config.yaml
color_jitter: 0.1
encoder_inner_norm: false
encoder_moe: "expert_choice"
decoder_attention: false
beta1: 0.95
precondition_frequency: 50
adamw_weight_decay_other_params: 0
Rows from block 9 of the encoder of a small image autoencoder, named by matrix and row number. Rows with one number within an expert belong to one neuron, the router's apart. Each number is 128 + 24 x the weight over its row's rms, rounded and kept within 0 to 255. All counts start at 0. Numbers have three digits each.
After each expert's rows are labels from the 100 images, of 14976, where the router gives the expert most weight on average: "place" is the part of the image that holds the peak. Only what is clearly more common there than usual is listed. The data: retinal OCT scans (Kermany 2017).
# router: router (encoder.blocks.9.mlp.router.weight, 16x192, trained with AdamW), inputs 64-127
# up: expert up (encoder.blocks.9.mlp.up, 16x384x192), inputs 64-127
# down: expert down (encoder.blocks.9.mlp.down, 16x192x384, transposed), outputs 64-127

# expert 13
router.13:170150168120124179117134103098145145125102129137121092170153140164113093104121127105111111098151156089149098129107150146151134141101121127126107106105121136133106087133104139120103102091139131
up.0:112142132112127144126164098147130139096101178121135131118179087140150125104141110113132146121083127095099160137156119077113138128163134188133111122145176132128111123124099113165146158118121138
down.0:139111139159163136124128116114142082115130137143135094140126114112126180130119144149146133109116117153116097108100126157125090132122134124149129105136114121125185145132141137125100157146145146
up.1:164132131108125118087111110126187128133084135093121149138160115136137116164124122131143110107136118132101164152106090105120169128126147125075094112143093135121082106102203114138165164111104135
down.1:180094138128133122148132109152181160120146128155124135141157144127120188101138106117121120133120133122116080124131139125124129141142114129141115132116148108150162158133129126123106130168219104
up.2:097140071117141091134127127129130147092144155096118127109113108124144102109116139140138140103101074120157139174125121124146132145158121103151135083166215150143114150126135153131127094126140130
down.2:098136142127133135107096085144111159143100115115126163129141135144145097118167103084130136096140122138103112114115132135132069105118124117124129121109124129055120175148139145102114082142098105
up.3:155171099101136096116145118142147128104155162134101094121130114141149120102105105108131134142121147124137212136104090130137125128173103132129114119123126076166112108124121105150133128121163149
down.3:110128168118139102127104135147099140125156137139128093108124139105116146160099145093116155109112152135106103099140193137141107136085099128139160125119123122167136121108152191154109129113155111
up.4:109136128124128147134151147128110130153120103152139143111161083144129119128111133153143093121119154079129192123124093106145141110083157140092137098117126105145136137071121108151112143143123087
down.4:100103085149114160105129155148134123110131086121119133117151115097133130176133108142112125117108145144104148151146089129109180123155123113149122136138100141152170125168123141105142110150164111
place: top centre

# expert 9
router.9:148139106144121168118085104107105127152111121090194106152126117181103081111129162141139103129126147133111115144170121119136127092108145173139103145081135105123094150095140154163153118105130143
up.0:139109118102129134096097122107148100091152116110127149157125123080115093100158151156119127156136136090156156106150168121121147121164134141134106102152136152106125132106150121145162118131098121
down.0:135138143126111136144150150078127119130076107088132134110113123153142129135110162091123099088142108148144077122127129098170129159097142122127133127146155103076175147140125167123120110126086124
up.1:102147111160159179095139116134153116140150132117119108133092130161154109138175096147107151105128099109133122117152161137070147115118146137153139175170121147136139129141168128108130162145087119
down.1:119107160138134105107082121133126136116119099150156163156125135110116149152151124135145102135168119126114081129101146116134133141086104144128111092127137160106147136107083164127115101137107159
up.2:076155063145100159126170139115141119101112113138112146068111090105109079113155124118103149123173138135126182124140120150139184095158112171149107107130104125121092076122140107140093155128166091
down.2:153142124118068145109156108121124157160122145111104148115129115126083135143145138112086119101083135132129163151099084121136115149099155127161122099109173127093143106112140119215107099131160076
up.3:095102107136121149108098140121127106124164170147129168133137092096121149184177135110115102127126109098106175111153123083118146094124156101101098117103122176157159134089160167169127138109156151
down.3:143121125148148126127149132086138112133120136098131109110115104169126099107129105075145139123157152161099173163153121128130080129135111143088142125128116110120126125106154106128165116148088117
up.4:149085156146145097108119115145101140142168150107133132137137114136128145138120110119117121113172108138140150119128121133174098102113143119157126104119137113117163159111205135122102104116148171
down.4:134157128129121140160146088159149101140160123102080142170117125169089129100119128141111125119139160116169127148109127121132153144104143148134132135137152117120136141148152119085116162113140092
place: top right; top centre

# expert 4
router.4:169135114141097165101131097107154132087123173127132096110118142159142086114123097144125129124126124135137115087146152097104111150145106177147120171127159139151119082115148161142112078170158135
up.0:137160105143105131125092141122143092142141104118142129098172106166141142115104107140136111108113119087109122139147139094121118146170116115094107146128139130148136142102129122079196142126102123
down.0:170165124147144105120088137139143128118115122113138112157153140140130161128129152107083167091131128124125151153113150094102164100133151124145114130134113151124109140141163128134132056127135155
up.1:085160121121075126129127155168145106086125112114122111115141080159142164163098101100099126082133141166116139165141077115120157107145149137131133117147137129143113072107175137129120127126151144
down.1:112129125128147139150169089022118149088151111109118197133131123137119131147128135156112159128213159102115166109106149171167170141164120132118123121122114127130141135147140147102096124103187120
up.2:127098143174134098144138123129099130125093114162124078126178142121129167150140115118158109146100110111079120152142114142124129184128174116148099122149162124114180130136143135125155101121145160
down.2:097121102109144173152133140156094103128119107132117149117132152124128105164138106104078096127161103125143132148126113095159124112153132153082117114130127157172149125128125129121118136097141105
up.3:168119111124124124128121115142089168144119074129134103155117101127113112046146071176156140145140087092088170151140138081130158146159110137088080141135107138141143114158126113160130127152139104
down.3:117139101132133147163150103120112132137141111141137161123135140073123139153153158109109103126083115162167126162134144133136069126120136138146179115092185128105140090083121161137170166121162170
up.4:121090119137105160134185094179156100092102102168113110131130134127135107114110110140144157092108134147141135128138143112117115143149160129136097156136145117105164140109122109102104134145141154
down.4:122121139089141102152092128108150159141159132078107135143126125143140120144127107081090181154137137125104153119111119145134204141140131156116090128134124156086154127103150141163126127137100122
place: centre

# expert 14
router.14:115101096079124115102094107116136138141118163085165136136085159115113151148096126144115109135127127159099097149127156145137151152142099124112138166107159171176120120092147126102115082152154151
up.0:084128136133124137108096125095191145157100154110148146129144148146159097116143130134124117140114104130162134124130125120113127152139142127133144136176122140102129147162111131160121138106144158
down.0:116139156113148083127137146071150127126111139099108098092139121110138105124132130120148201134128130159092116131155152146123143091094108120151107141146118135161120158146142117128140102108178116
up.1:111171125112108123129100135155127142143141149147128168114157127112157130142148166119144127101216069156176121111122136120148098137116166155131153124132108156123122119074176111155082144171165124
down.1:172154149096138098145140164173136132112099147128159103138088123132158088111081158120149144142127136109119164062127136122138080145175111103131112135139099120120126124159123107115126124113038135
up.2:112141138068154122090116114164164135137149143080144117160120125138124127155118101113106079091089142136100114110127111120129116120137134137134110166134137085145140073118138139127099169178129114
down.2:132121120155139114114116179170099121114162115066112125108152126149092147137116159108124151140117104127107087122134114128098169123110147130169118130119079145139095147131123138166140151154186141
up.3:127195145085114117160101109122127130134088106123116122172097155129143095155133128138109120150120134144170129148115156151122147138093135122099095137140131117108114099153101123125084126091142142
down.3:134137116137111168112148151117169107109149148145138146107122163141101106094056098114119154111091142139104116127146141111095170120177105109132132140127099127161149088143114104123101123152150145
up.4:143146154141116105123141146142132159093139134119174146149137122121137150121070098119066138145115155089115132125105049143170115132138130101148102104168124146113110119113126113129121142161115116
down.4:095119141140120110109155087155144156126118103100128120130100135125148135184086115162151110126082138109122139173116115083110121113110136116137112129133160184147087162171103095153142116140089125
place: middle left

# expert 10
router.10:116149145099111171162141164125102134084112110149103106165124153142068131107110151124163109102098154118139138155154089148157090150108119134153162148093118131160107101097088125128087075157179168
up.0:149111125119141079077130154122100153136120176129127127151126109116123112091156113112152129112106095122141148135116107131133102112152147172130127126123154127061139103123145142157175146157151144
down.0:143159135115139189149082119144116107106133099163107123130148139139165124151129151113098141162140142123104159120121104149142142145135108104152115135145102117169133098123087117128118108095140153
up.1:144112094143144132076141121146141112084138137153125163108072096156129124177136136122099131080098107127149147133147089147141100102109140153155118133104121125141178122136155124147153116142103122
down.1:056132116111123133144104108155087108146141157109128139129129100116110124118131115107098079089126095131094154154119169161119158114153113112145093131187120120131139137126133128181138138125128138
up.2:097081079159145129150134114142122156118137096131091136125118116113157137119119118051127161142136136118194172129108114115144151097155102142117158128149144153147135130162140154143148152129110127
down.2:100108111118123115124095109154104169129136130196148138109147111135138115115167112146176118118203132119149132131124110096118105114101107124141095104129133115128123141141126080134111116099167167
up.3:109114110131072145083076116152149087125160129118129128130126121111137150098117151097150079135118120101127105160141081142095147128114080121155103147122122098152147131103081105136163121123108129
down.3:117112138140152059107105105133137125087113098109112140165140122116130147112126128152103140112163141124104130091131164153146091133132122113102113141123091163114141136136140132162122119165135116
up.4:139104157163102105151108172122119121127141079163164176098141099118091145158098131107128143102182136107125180132174113147139066060102137109152163144139156119117121157071135122114116158090127137
down.4:119139146131124102113156110055157139134108159145145106143108122137133150141117142118106083121051139139145077154126131115135111137159120119111126143140123138109135133172119108130121094150099117
place: top centre

# expert 0
router.0:093158143135093164124143110112145111144137119116107121139103171101107052136159109095098130096117144098159141088170155141135142153097168155133151163102161128178117108108114158159118083124169141
up.0:136106113122114152134145143117094144150134079165143130153156128120116135104158117115125111112150154120136151140120089100103128131145141090138117168156142154154128132097117144090138126146138099
down.0:124123112153128142100122114123120116120150106079090198155139140179174083094159136106131123152112122159122095140111116124096119153124104151088122092138139090143156131109117173109143148116143141
up.1:113156120074100148162127151117080183144092165143133096146152135140104118073132089120147087092111099117138159095110105161188147110129151123119154117145095090099118116081159104131136109138177154
down.1:136138153151145169138123086138171105119143175154154131101113103124122135151146165087088119122136110115141111131109104151084092080112137123137133114131149140119150108129130120155142168112140089
up.2:109122160130167139083144130132130114134124131101142161127132105143135124103072096097087177098173108111130148115099121120113132064174108133128099146134121136115093125144123130149112158157120123
down.2:151130097091103138127083200086140106095120108136114116123145154137110108085152127154135140131136162122125169143117130145173137104138145093134127139102148147100158112124133110101129121142093128
up.3:125094111168154159156139074116089129125110123107122130134116120165144158098065143104130079148122163131142070128156123099127107147117098142128119117131134132134139191116124120130180125144128085
down.3:093187146114092139104087190122125106105108134121108162130110169117123107124150135148116146112136122155126148092141163115120144096156117151134129160102107145145093085109124136133112142118116171
up.4:143153093087128112123154140163145108088139142167161138117138121133125125135143120143116111090101121096145138127142144126151143144130123134167130140082143124146090090120141113158134172091098144
down.4:119138138118130138152204127081171192146124114122115156142113093143104100117167123099084092110177149131130185143123086136099141098151155127143125107173121109097147132127125123150128156139147092
place: top right; top centre

# expert 11
router.11:125140148120093179151162111118102087128147169135110112153123137142080085153106137115153101122123130114139168081164082177154103158089098112164130168125132158120139111135118132146132099133159143
up.0:116147172124102145108125117159157122098141115125075099171135125121154134080130095128146152167111105107137095134108140160137126136168138174123102118156120142108155100156101127157141153110118112
down.0:139140105165114170115119163160130123121097144142121115121050150102156106145146116075105174099228154153116150097146110129114112094130147137121127102130166146114118124158113102110117113107144137
up.1:095123115156097106159170105142112131116115089127100138142122073163158123133139140086162124131086153112118131102121123146160117133115133096112170112138153132156166130108153151068161126105135154
down.1:135121123138135115125113107135133095110133175077123117108130159110119123093158125172109137130117114144135126143156132123112147121075127138126107134152120134078126164097139164148133123150111145
up.2:122123113131145073143135132118176130159094104105117155108154115108105054100136117103105141123106175142132129128107119176122118152125071104125135113162125116147097133127095120144138161116142102
down.2:115152131129124109161162157079113145091137163137146083117127156156127148138113116145119140075195106141123119143136093182114137154106133136138150130149172126106082135134130110133117097156109132
up.3:093154103110118119132120146147177109110098125114093150111097130126135118131141129122131119074107141158064120145137102137114113124155146124108147138155099148079092157163165136127115143122158096
down.3:140128147151121085118147116110111074131122123119172102105149137118129123157138125113126085122121085111130139108121112133165105110105117108134134112124111136110107117117128138111167140136035133
up.4:125103108140126087122160110142117113134141114112125132120078116136141150124143136129097125102182114124128153112121119130108129145148167141129076136118095152089165137179123097098137143139177144
down.4:133124154122096198087125062188121089128110138098105136099144128118146135144130109168119184116144109128118129145093125103133092120115131142095132142082112096107142152150140076111128099148149128
place: bottom right

# expert 3
router.3:142110135158164093141129153146161119152161081119111148122143101111150150150136104156113126170136133130118100165097140123142145136138126100120119111132137113084142126154154146161138171149100119
up.0:101140051124173149146161138128098126126140130133142099164096128125134099107109095109159160123153117110157106163163124120105103159124101100147166142103146133098148156118103165071093099126081140
down.0:134158098124087095124073140141111139144137135132139160103125117117072158098133151139140126106044125134157179144131117102132071141128156150158109150132149130087132097158151147142122148115052140
up.1:161155144142121162147136111130116129155114131115129105151115172133148147137149118110122176153091111141116167158081154117133125155198096097126136136088122128098137183148138115104122104131070127
down.1:111108140148128113129092107151151099111154123164144158104167133092176138094172102102114080158162103122172170133127099131142114125098149122146148130093153124150164140112120161106135140140169130
up.2:101125125108170154186142173145110165113128112133156128124143098120077110102097105171180147118140141103149170109122150092134137181133129127113140085148136116120144122122114137148153140115114124
down.2:151135109116146098124133121107135090166153100096144136123131129069131137114129153095106164149125167145116122169059075128131127087159137151119140131115154109086133124136139140124094102152143129
up.3:100141095132137129083084111102135137155157137134165118135100129137127106160133145134138149136158155149141202173151133153159118137153129120168105118117163156136129110150131147112099124128098120
down.3:140100136120202122152117131140104108147170127094133180155122126120147166123123135127130120124088152114117091145161140120118161127142159117090149125095121114115124104131135129143137140149100151
up.4:088143093133119128104087152133172171131081134144160113136155129120086112107124135146121159080117127115114148117119147169165132106149160113141101092146135149108112117068143139151124115116154170
down.4:116099134134123110144138138141134150105135142125130094171132111099112107140125109138128102132118080084133099166122117148157135138129120151124137113155136172109134134131149136154128127113129122
place: top left