{
  "model": "image autoencoder",
  "crop_scale_min": 0.7,
  "encoder_bias": "all",
  "encoder_qk_norm": false,
  "encoder_moe": "expert_choice",
  "encoder_positions": "relative_bias",
  "decoder_norm": "batchnorm",
  "decoder_blocks_per_level": 3,
  "decoder_upsampling": "nearest_conv",
  "residual_init": "none",
  "precondition_frequency": 50,
  "final_lr_fraction": 0.01,
  "warmup_steps": 2060,
  "weight_decay": 0.2
}
Rows from block 7 of the encoder of a small image autoencoder, named by matrix and row number. Rows with one number within an expert belong to one neuron, the router's apart. Each number is 500 + 40 x the weight over its row's rms, rounded and kept within 0 to 999. All counts start at 0. Numbers have three digits each. After the name is the row's rms in percent of the matrix's.
Before each expert's rows are labels from the 100 images, of 14976, where the router gives the expert most weight on average: "responds to" is what is common among them. Only what is clearly more common there than usual is listed. The data: retinal OCT scans (Kermany 2017). In brackets: how many of the 100, against the usual share in percent.
# router: router (encoder.blocks.7.mlp.router.weight, 16x192, trained with AdamW), inputs 144-191
# up: expert up (encoder.blocks.7.mlp.up, 16x384x192), inputs 144-191
# down: expert down (encoder.blocks.7.mlp.down, 16x192x384, transposed), outputs 144-191

# expert 5
responds to: finding: diabetic macular edema (31 vs 11.7)
router.5 104:517445600542498516493526501456428533532558523535524441455475439575439458539453569549549509529520477505570534499492555562528518494518466496456515
up.0 101:560558422404514470490382507523507480474449491556511443490562493531480521545443552482498469536507465495536449530483497496512534464553419504519514
down.0 105:528570472536526537533555514444549535488498587458505507503590515561424470472523552466497526497522561480495466462545465522501510418475464499489537
up.1 130:546498530544467493511507506519439538471520479499464512553463522527550430471438506480488504416449540510469494480566493547478518515475503487529462
down.1 111:503480496546395539530464446507461448483561508492485539445534472468451536487512533506544484548529505528498497463537494528498452476537480565487517
up.2 068:532513526495495538485511496486557558506510514454544505484479503505539506450602563451520549513487510475447466490436408470484472470563507474543591
down.2 090:501429560506484519460465511432534438509531556530407535507473491493567522470450439567482520488468515526504579523497478492507529578541521500577462
up.3 070:441571454499543472494443496444464486541493489422457511539520485519466506442503444526479551540506478412474523501488441530501537520441517482499506
down.3 081:524535543555464493495500539536578528494459539594545475541445513483503534539625528456498543507574532532547464489528471372511543470497457531486547
up.4 095:498543440522519441540457474528533483524458498464456552494460435491411507502477436488571510477497567521454447531510386547474531454508490474550499
down.4 103:571527512522526479458484485440452583500447473550519467453499590526526488586518490402501448420496536545455529456531588493596505539460497505474447
up.5 057:496525592523560473429474520544454564513465468454470615527501529542502516503454491518492461522502466448466505580482485547498486521363460485516525
down.5 074:552537504482459497515503472447514473482522530519519484532506437530447610411501500448509459501551487450512476510483484549497488547551526500514525
up.6 057:514575477499567510454420486505574527552517485519539534433546525542428462458561550468549482416534483495439501541457501441486498493510485493537430
down.6 088:523512510494495495544451558557477513450491526542470503551511486528521488475506496488465557506499477512492535530474528505508515543454543420488456
up.7 081:473458503533485508505500525554512528507468470434498447533479442487500485465572466516461475469541481536474510445596465545552551523571514483506481
down.7 089:475506577490504498464465436528469502543428541543453527481483526542581517564459485480456544472487554536516410501480447531468492509559471460495499
up.8 062:463530492515459497439496483529585433521522444472539495476493493558502551453569536495459493545561526487516515513461483525509526430506504434445550
down.8 059:547457485490482460504435556502565562540542536483463446541509553504415559491531557509616527513453509452467472522477486526479497559477463551485518
up.9 064:552501458534474433540548597586541495484447491473509525517447556502516511450519515495539415511456510514446456502496405572562454507532504477500479
down.9 081:389526479463472502507523497501465471513463583491456511455475470509393519572489512555507497494524487493486481527553505463555430520508481481542524
up.10 059:545544477384580524540494500535525496509464538446500450504516490500502449534561498450476521483488550467511461491431429437429521509510555526434518
down.10 079:446523547528460491433456496455536507541539503581555478476470523581517489439543414384486525478475513494435401495524485511504531481564485407578475
up.11 070:482460452509573545535425534553567518559546489453488431426523556561457558407490563487543476477512480495447543500445543492491483413506505491519483
down.11 083:531460549499546503518491506522483534518539475524463491522513502510452480497570552433505479555500513463502498511516509525492547496493499470488567
up.12 111:524468512514541515541456526564494510546570505531464476529474545533477521444470483618546525537509460588471481499552599533469444538509504478454408
down.12 117:525458487529476482522516481454489538473467488567467504462474530456469529564546540481428485432506485452504481530487483521463506431487533527534603

# expert 0
responds to: finding: choroidal neovascularization (64 vs 29.4)
router.0 084:487466457561422544531485438412446541474534540457466526512465546424505494531417508454433529496414565508560486515502517546573549548460479537511446
up.0 088:480485458524536477513451489509545478521558581515466509499539448529457411447515526505491487527525470496505588466447452489453540457509530473531620
down.0 089:439564491536451459478469460474566533476509426500567547440510515587551541436464472536541517482503517535506482540486471547523544526463496500500484
up.1 069:435508533511512551496501499454470448492493409524514454499459498467455423488537543521461525523544529471517492566477428516504520538514498497462507
down.1 074:462461480504461544424436531485487507490533584496494426509508452525524601528491465493486573478498507543441490483503502490520478487467515518576519
up.2 114:506505519504517480466436492549558525460514547567571473574468511513458494515429532448507534482523503506510460510435504470530518537510502548529512
down.2 101:529526436499508485527540525383413520485465544474507484483527495485521520550438525514487436498426509527458512497549544583508511480495505451493469
up.3 071:549551521501546531504482514488499535494517500573535561506553493556476415421547535571528474446465555507509479409443508484408531495490533474476485
down.3 076:496600531470490480523495503503441464524493562544478515537450536482543499478500477451493532456551521518479511560519419500490492576551554484557500
up.4 127:442554482467508453480501545514542505496440569564538446489490498508448526528517489484472532504445465445466496576487553526506469443559415484457477
down.4 117:555518563436442508510507551534536509546489543466491485518492487493532513551547463487457502526430489463544428474494473514509496456514489507516577
up.5 049:451483507526506465461538527506517493492494470520439427479459552508485474501520492471509500392588506463494509505430499501479493518462553469583496
down.5 066:557430512471531510534505479508484491470465568491507485477414511474525525508450507465492542451467548477475491510516547496526475547557521575554505
up.6 112:528508471483399430465533503462512499470518557592506466498503502506438574529415526510529387516478519480554502481484557475502497497635520495500519
down.6 114:502519481516497477572494487410531470454494551460504509474503548414478437519421518503494500587505476431526535430553538553441497510478430486511521
up.7 095:468497509510506530515448548614533509466483485556472438524488498563486441482476486548533554538480496523489504489490512481391537513469490504464509
down.7 080:485450547499445522438527463558513461575493507497574476476486496523538576486418470483472490473494578528550529518541552531460484535511448504479557
up.8 121:530459487557421531426481542466451436501484493501522484523443503465450468508489437507557563528535521523458487531494498498462550508503506486563535
down.8 124:469544490561534524519434522519476514505471562536500498504517465538548549509496531555504503482453399484502550429552509515554443483525421562460578
up.9 056:450503521382516455473473507579506513502444452495473531460494507569497544446550531441511443477482494514486484444481460459481513481464574497454499
down.9 066:505485489507535503520492469548526549493478505524496464506503543517529584456507422534514510559500553521527581562491480526503461460456523527475467
up.10 084:478488454491527506524426514469504518492525505516520575518462488453470435534536499518518509529489593425481516566552372549533499461449513488465476
down.10 070:492507455488525514511440533545508460516539479515512498524532519475558452557530480488541493508516473582492509506513451504499522434492505447557498
up.11 095:513513501585529485457480470540548542518542453479526498464539492504502532544537502499527539529428484428450451420492450520525386516493539514572537
down.11 097:494506525533472517470471496472443525500486432511512578522518552471403527459514500540524506484570510456443492478465503469502516451491566459493474
up.12 085:492449473492558519415533503523484476534508560552515518522538439487543471417503532511526484443481506536535506499481491472452533584494520487535485
down.12 090:433580458498555503515517410489525565530489483440504511544457570559544423499446531569545573515536508433532550538487513501492480491498495576491512

# expert 4
responds to: finding: choroidal neovascularization (61 vs 29.4)
router.4 110:484531496535482495515526478494484523470564503447513450512540516431521516609483481575477490519402454507499480421550585506498521503468444536496423
up.0 132:513484468499551509529450551496468572522497530460457498507570508467525518561491458505482475485511491472455453468518487581488373530468543479481563
down.0 144:440487491432460462549540475464522507539477509568557531507462500474499449478472481559453486509493487461536453508515458452566512470508442561460480
up.1 100:569498517516563491496494452451507407508484478484507510522456461465484568497542546499557507441439502492456501561572573511431533476482500527418530
down.1 084:591489470496500519509468521514500520561482499496461541462483531564547458496512450520474489434515488504470472428505535513580491522496493525542528
up.2 108:537492455512536452506519512566478564556499547508500517523568459523532523487459469537488497524484456566557546516487442508503538470520535512575490
down.2 099:510452517500502456467447495586455465454543591499536492484536500534487512504550471511508506510531498539467539496479555504515527528530527440522449
up.3 085:466526496526473514550543496555475542564486498478517524462490495495553524439502549528543571460507475500478542585507471500510482382563494440530522
down.3 109:514592456489468470503434456582540500507536474492488569464527537552450466441511542518501447558530488539495522453471550530523541549467484451545465
up.4 079:498486531460502539439516506503536509395507446546487426483419476536544446490492512522541504529428512495522503497512467418485515558489525476445542
down.4 088:460451508432442503505479535489519576524408551583542472430520484445463457548490491489495464449452518561484484517568408460514490512394537584509532
up.5 098:559571534498568505435437453568535513579563451496471505492537516490477429491476477428475535504544551448457487550454547482460489492493534458538485
down.5 099:465437535473527482563505506498537523550448491576495528526518473490498398543487543569573548525506525522469509499535556567551506533525516556514426
up.6 096:441473481479432488483461514433510487495497487528523501478530483472457510557562459462556513497444567392443399533525487543573505533510518517488531
down.6 088:547477513534472520491482535505501452479488531458513475489473500520503563495459422495442466530437522490542533421606502504503514517547472490438519
up.7 086:478510560551564559426481469526484532541461501466565511504493540511526507413519533466522514546567548470520522506434535458434515548523523486514479
down.7 101:460437529532493537539511463516418544479491536527604528514564514524464478533462541559538500502456530528525566490473459504456537555448485504544531
up.8 097:532534550463587537488525472525508531517521546469474539498486487539570462444480550570485457508614517539511460496539532427510516518511502408535525
down.8 119:512467524490546508509504521549530487492512544591503524420521495473487445501533489421556519475507458501511476515441484441457459509514470478597525
up.9 075:479491506529474550440518534499493511539420484515575479534473465458483468533533485442534574500509516527421488426433498508516551549511454470473473
down.9 083:567528506493509477497500539488434452474569502513506565458562512434461508540474485480472475437481513574515528521502456576532484481501568548601520
up.10 103:521536539495513598536481538500504433522505504503480446490453520458506493516506558435514456513558428546507554565466410504522521529501509414584513
down.10 090:426510547492522557568444478531563513456518554527515439477453546515503533510475504441431490555516547494549508555489532476511536466540551508392479
up.11 134:551487484523465490490471574522473544496543474422487490438521522506547537574465477481519525487497453468491548410485494510489476406486520485549522
down.11 106:568513594463523504556437493575515406483493533534512561535534488566532495518518429527528514434428520469594551503531503569379509446522410527442421
up.12 110:463437476451533473470501487448542557488545479470528502536588489558465538439507493507511424491508509516474438525454445548486498475542556459545459
down.12 100:493546482541454501583480428466505534499536543508510533503485499552483489520470471512530444488550527528569528541527498528493453409503464556618446

# expert 14
responds to: finding: diabetic macular edema (45 vs 11.7)
router.14 092:445448463457445468444501437488549476478570556470465443473469492468532549609465490491447464510507460450500502417488474533505471486514471460530522
up.0 114:444458492432456536503512610581444454472510539445486560536474528503447512484547535488482536461504507579475517521495498512495516519470512506551473
down.0 086:474528436534499544509448473462495506550462464507483411537560477525531513546478528490530524531482458488513542491497550460460522499522488543509519
up.1 100:501476466444491487483525501453565526580553465516488440538485498512471522421501484536523510481572511565530428523559543511510567480565580452475489
down.1 102:542526551594565531564470472519485531486463581510549560482503487503437476546574527492465554487456449559471466542467505496450474550527444505445451
up.2 055:565482452447449511469516538500523466522500423514495537441484473535476450416520455504524449531536569487476485494465541472475602565509540529520487
down.2 086:455503489604586533526529478519603522532500561515484474515379484523542468584484496522515478520582510499500510477507499498498495509481439550559556
up.3 112:528402495543571565422503469490565458569513473564522468504485453502410478449525491496508537491532477468486457536523512490515487531544496535516487
down.3 095:481459527451503546532475507548492588517512525508471490557534483532457469473477504490487472498455509426508471512499516522494535505474528574460460
up.4 065:494424406510488524565523523539540535563549503569514507524442519478366532499453436505515539508517505479450524581439440535438548503523492513520533
down.4 074:452338493562465553429531528552544490425530534488482457544519463508481453498512514462450493506511523449475486452464572492477471588498521433476425
up.5 075:498542466492497453476523554528453524525493511454450497477459496535474463559500434465495469467539510549575426478457458475506594561462484463474550
down.5 075:502502532456578517502469472478524524504522467536523467516507529451546486461509418535521508503510460497497431498522515493524563486496447525518468
up.6 093:468501437543502511484482542482548543528506558480473550503436497527482498514531493462595499530455482452414429539474539460505484553548477489472436
down.6 104:466498543502467488531491495564520512474514487446526510555521511551459491490519522493438493518532521506565475459478421463489513449510528520500563
up.7 073:453482496480479516563464492514491567423476562532501492496467550476517500489511469553516481523482556556469454494440512525473551541447512490528458
down.7 072:553445541520509489470456515424493533505447439432558546499424530576442513541479467480483477478487503544515554498523539578555460559561443525492527
up.8 074:483603554491441478549481491553494424445472606505531509505446485490433594501524530546483491493457444537438511505512492438483549557509487501532545
down.8 090:473457488519476530433540466474521524507503449496485515471451553544522479555519437456500488506490536436451468457562492484531511513558606432441508
up.9 117:501496481553558537520493588473611512487522508455535465430447472472451558448523498530572532506537505457497498518501482532452479464526573435518517
down.9 148:391415491490495476455537551550464467486489460509526514445419456499509511532456508466430440541460441446504541522483493466637462493503457507464562
up.10 074:558504477439558608522462504543511505598467503466514476502492483519508520455520537547501567489529537459469556591530498442509501545525518506437476
down.10 094:533464477562455485485568488471633482481491495482487451541467462489548513447543445538563509507522502551457493487466473604507494418552500467499510
up.11 101:575523555509506480494487453487484421462515497558508436544554455438463409513478481533460509481467520487465482473579551462562525546512482497570539
down.11 101:526458454502476488531510552404498416478571460477451536521502486506481446585484502533502516464560538479521507548534473529530417481529551474516445
up.12 109:536493488478549539539510486571496489467510510519500548529500534510489455483481558530584499485531478482478518539472469457459534481489478495536556
down.12 115:378489467568457525475462432468556514470469537546547522478459459567473456456461508459531509503473474575500437508459488502468520579535506503516560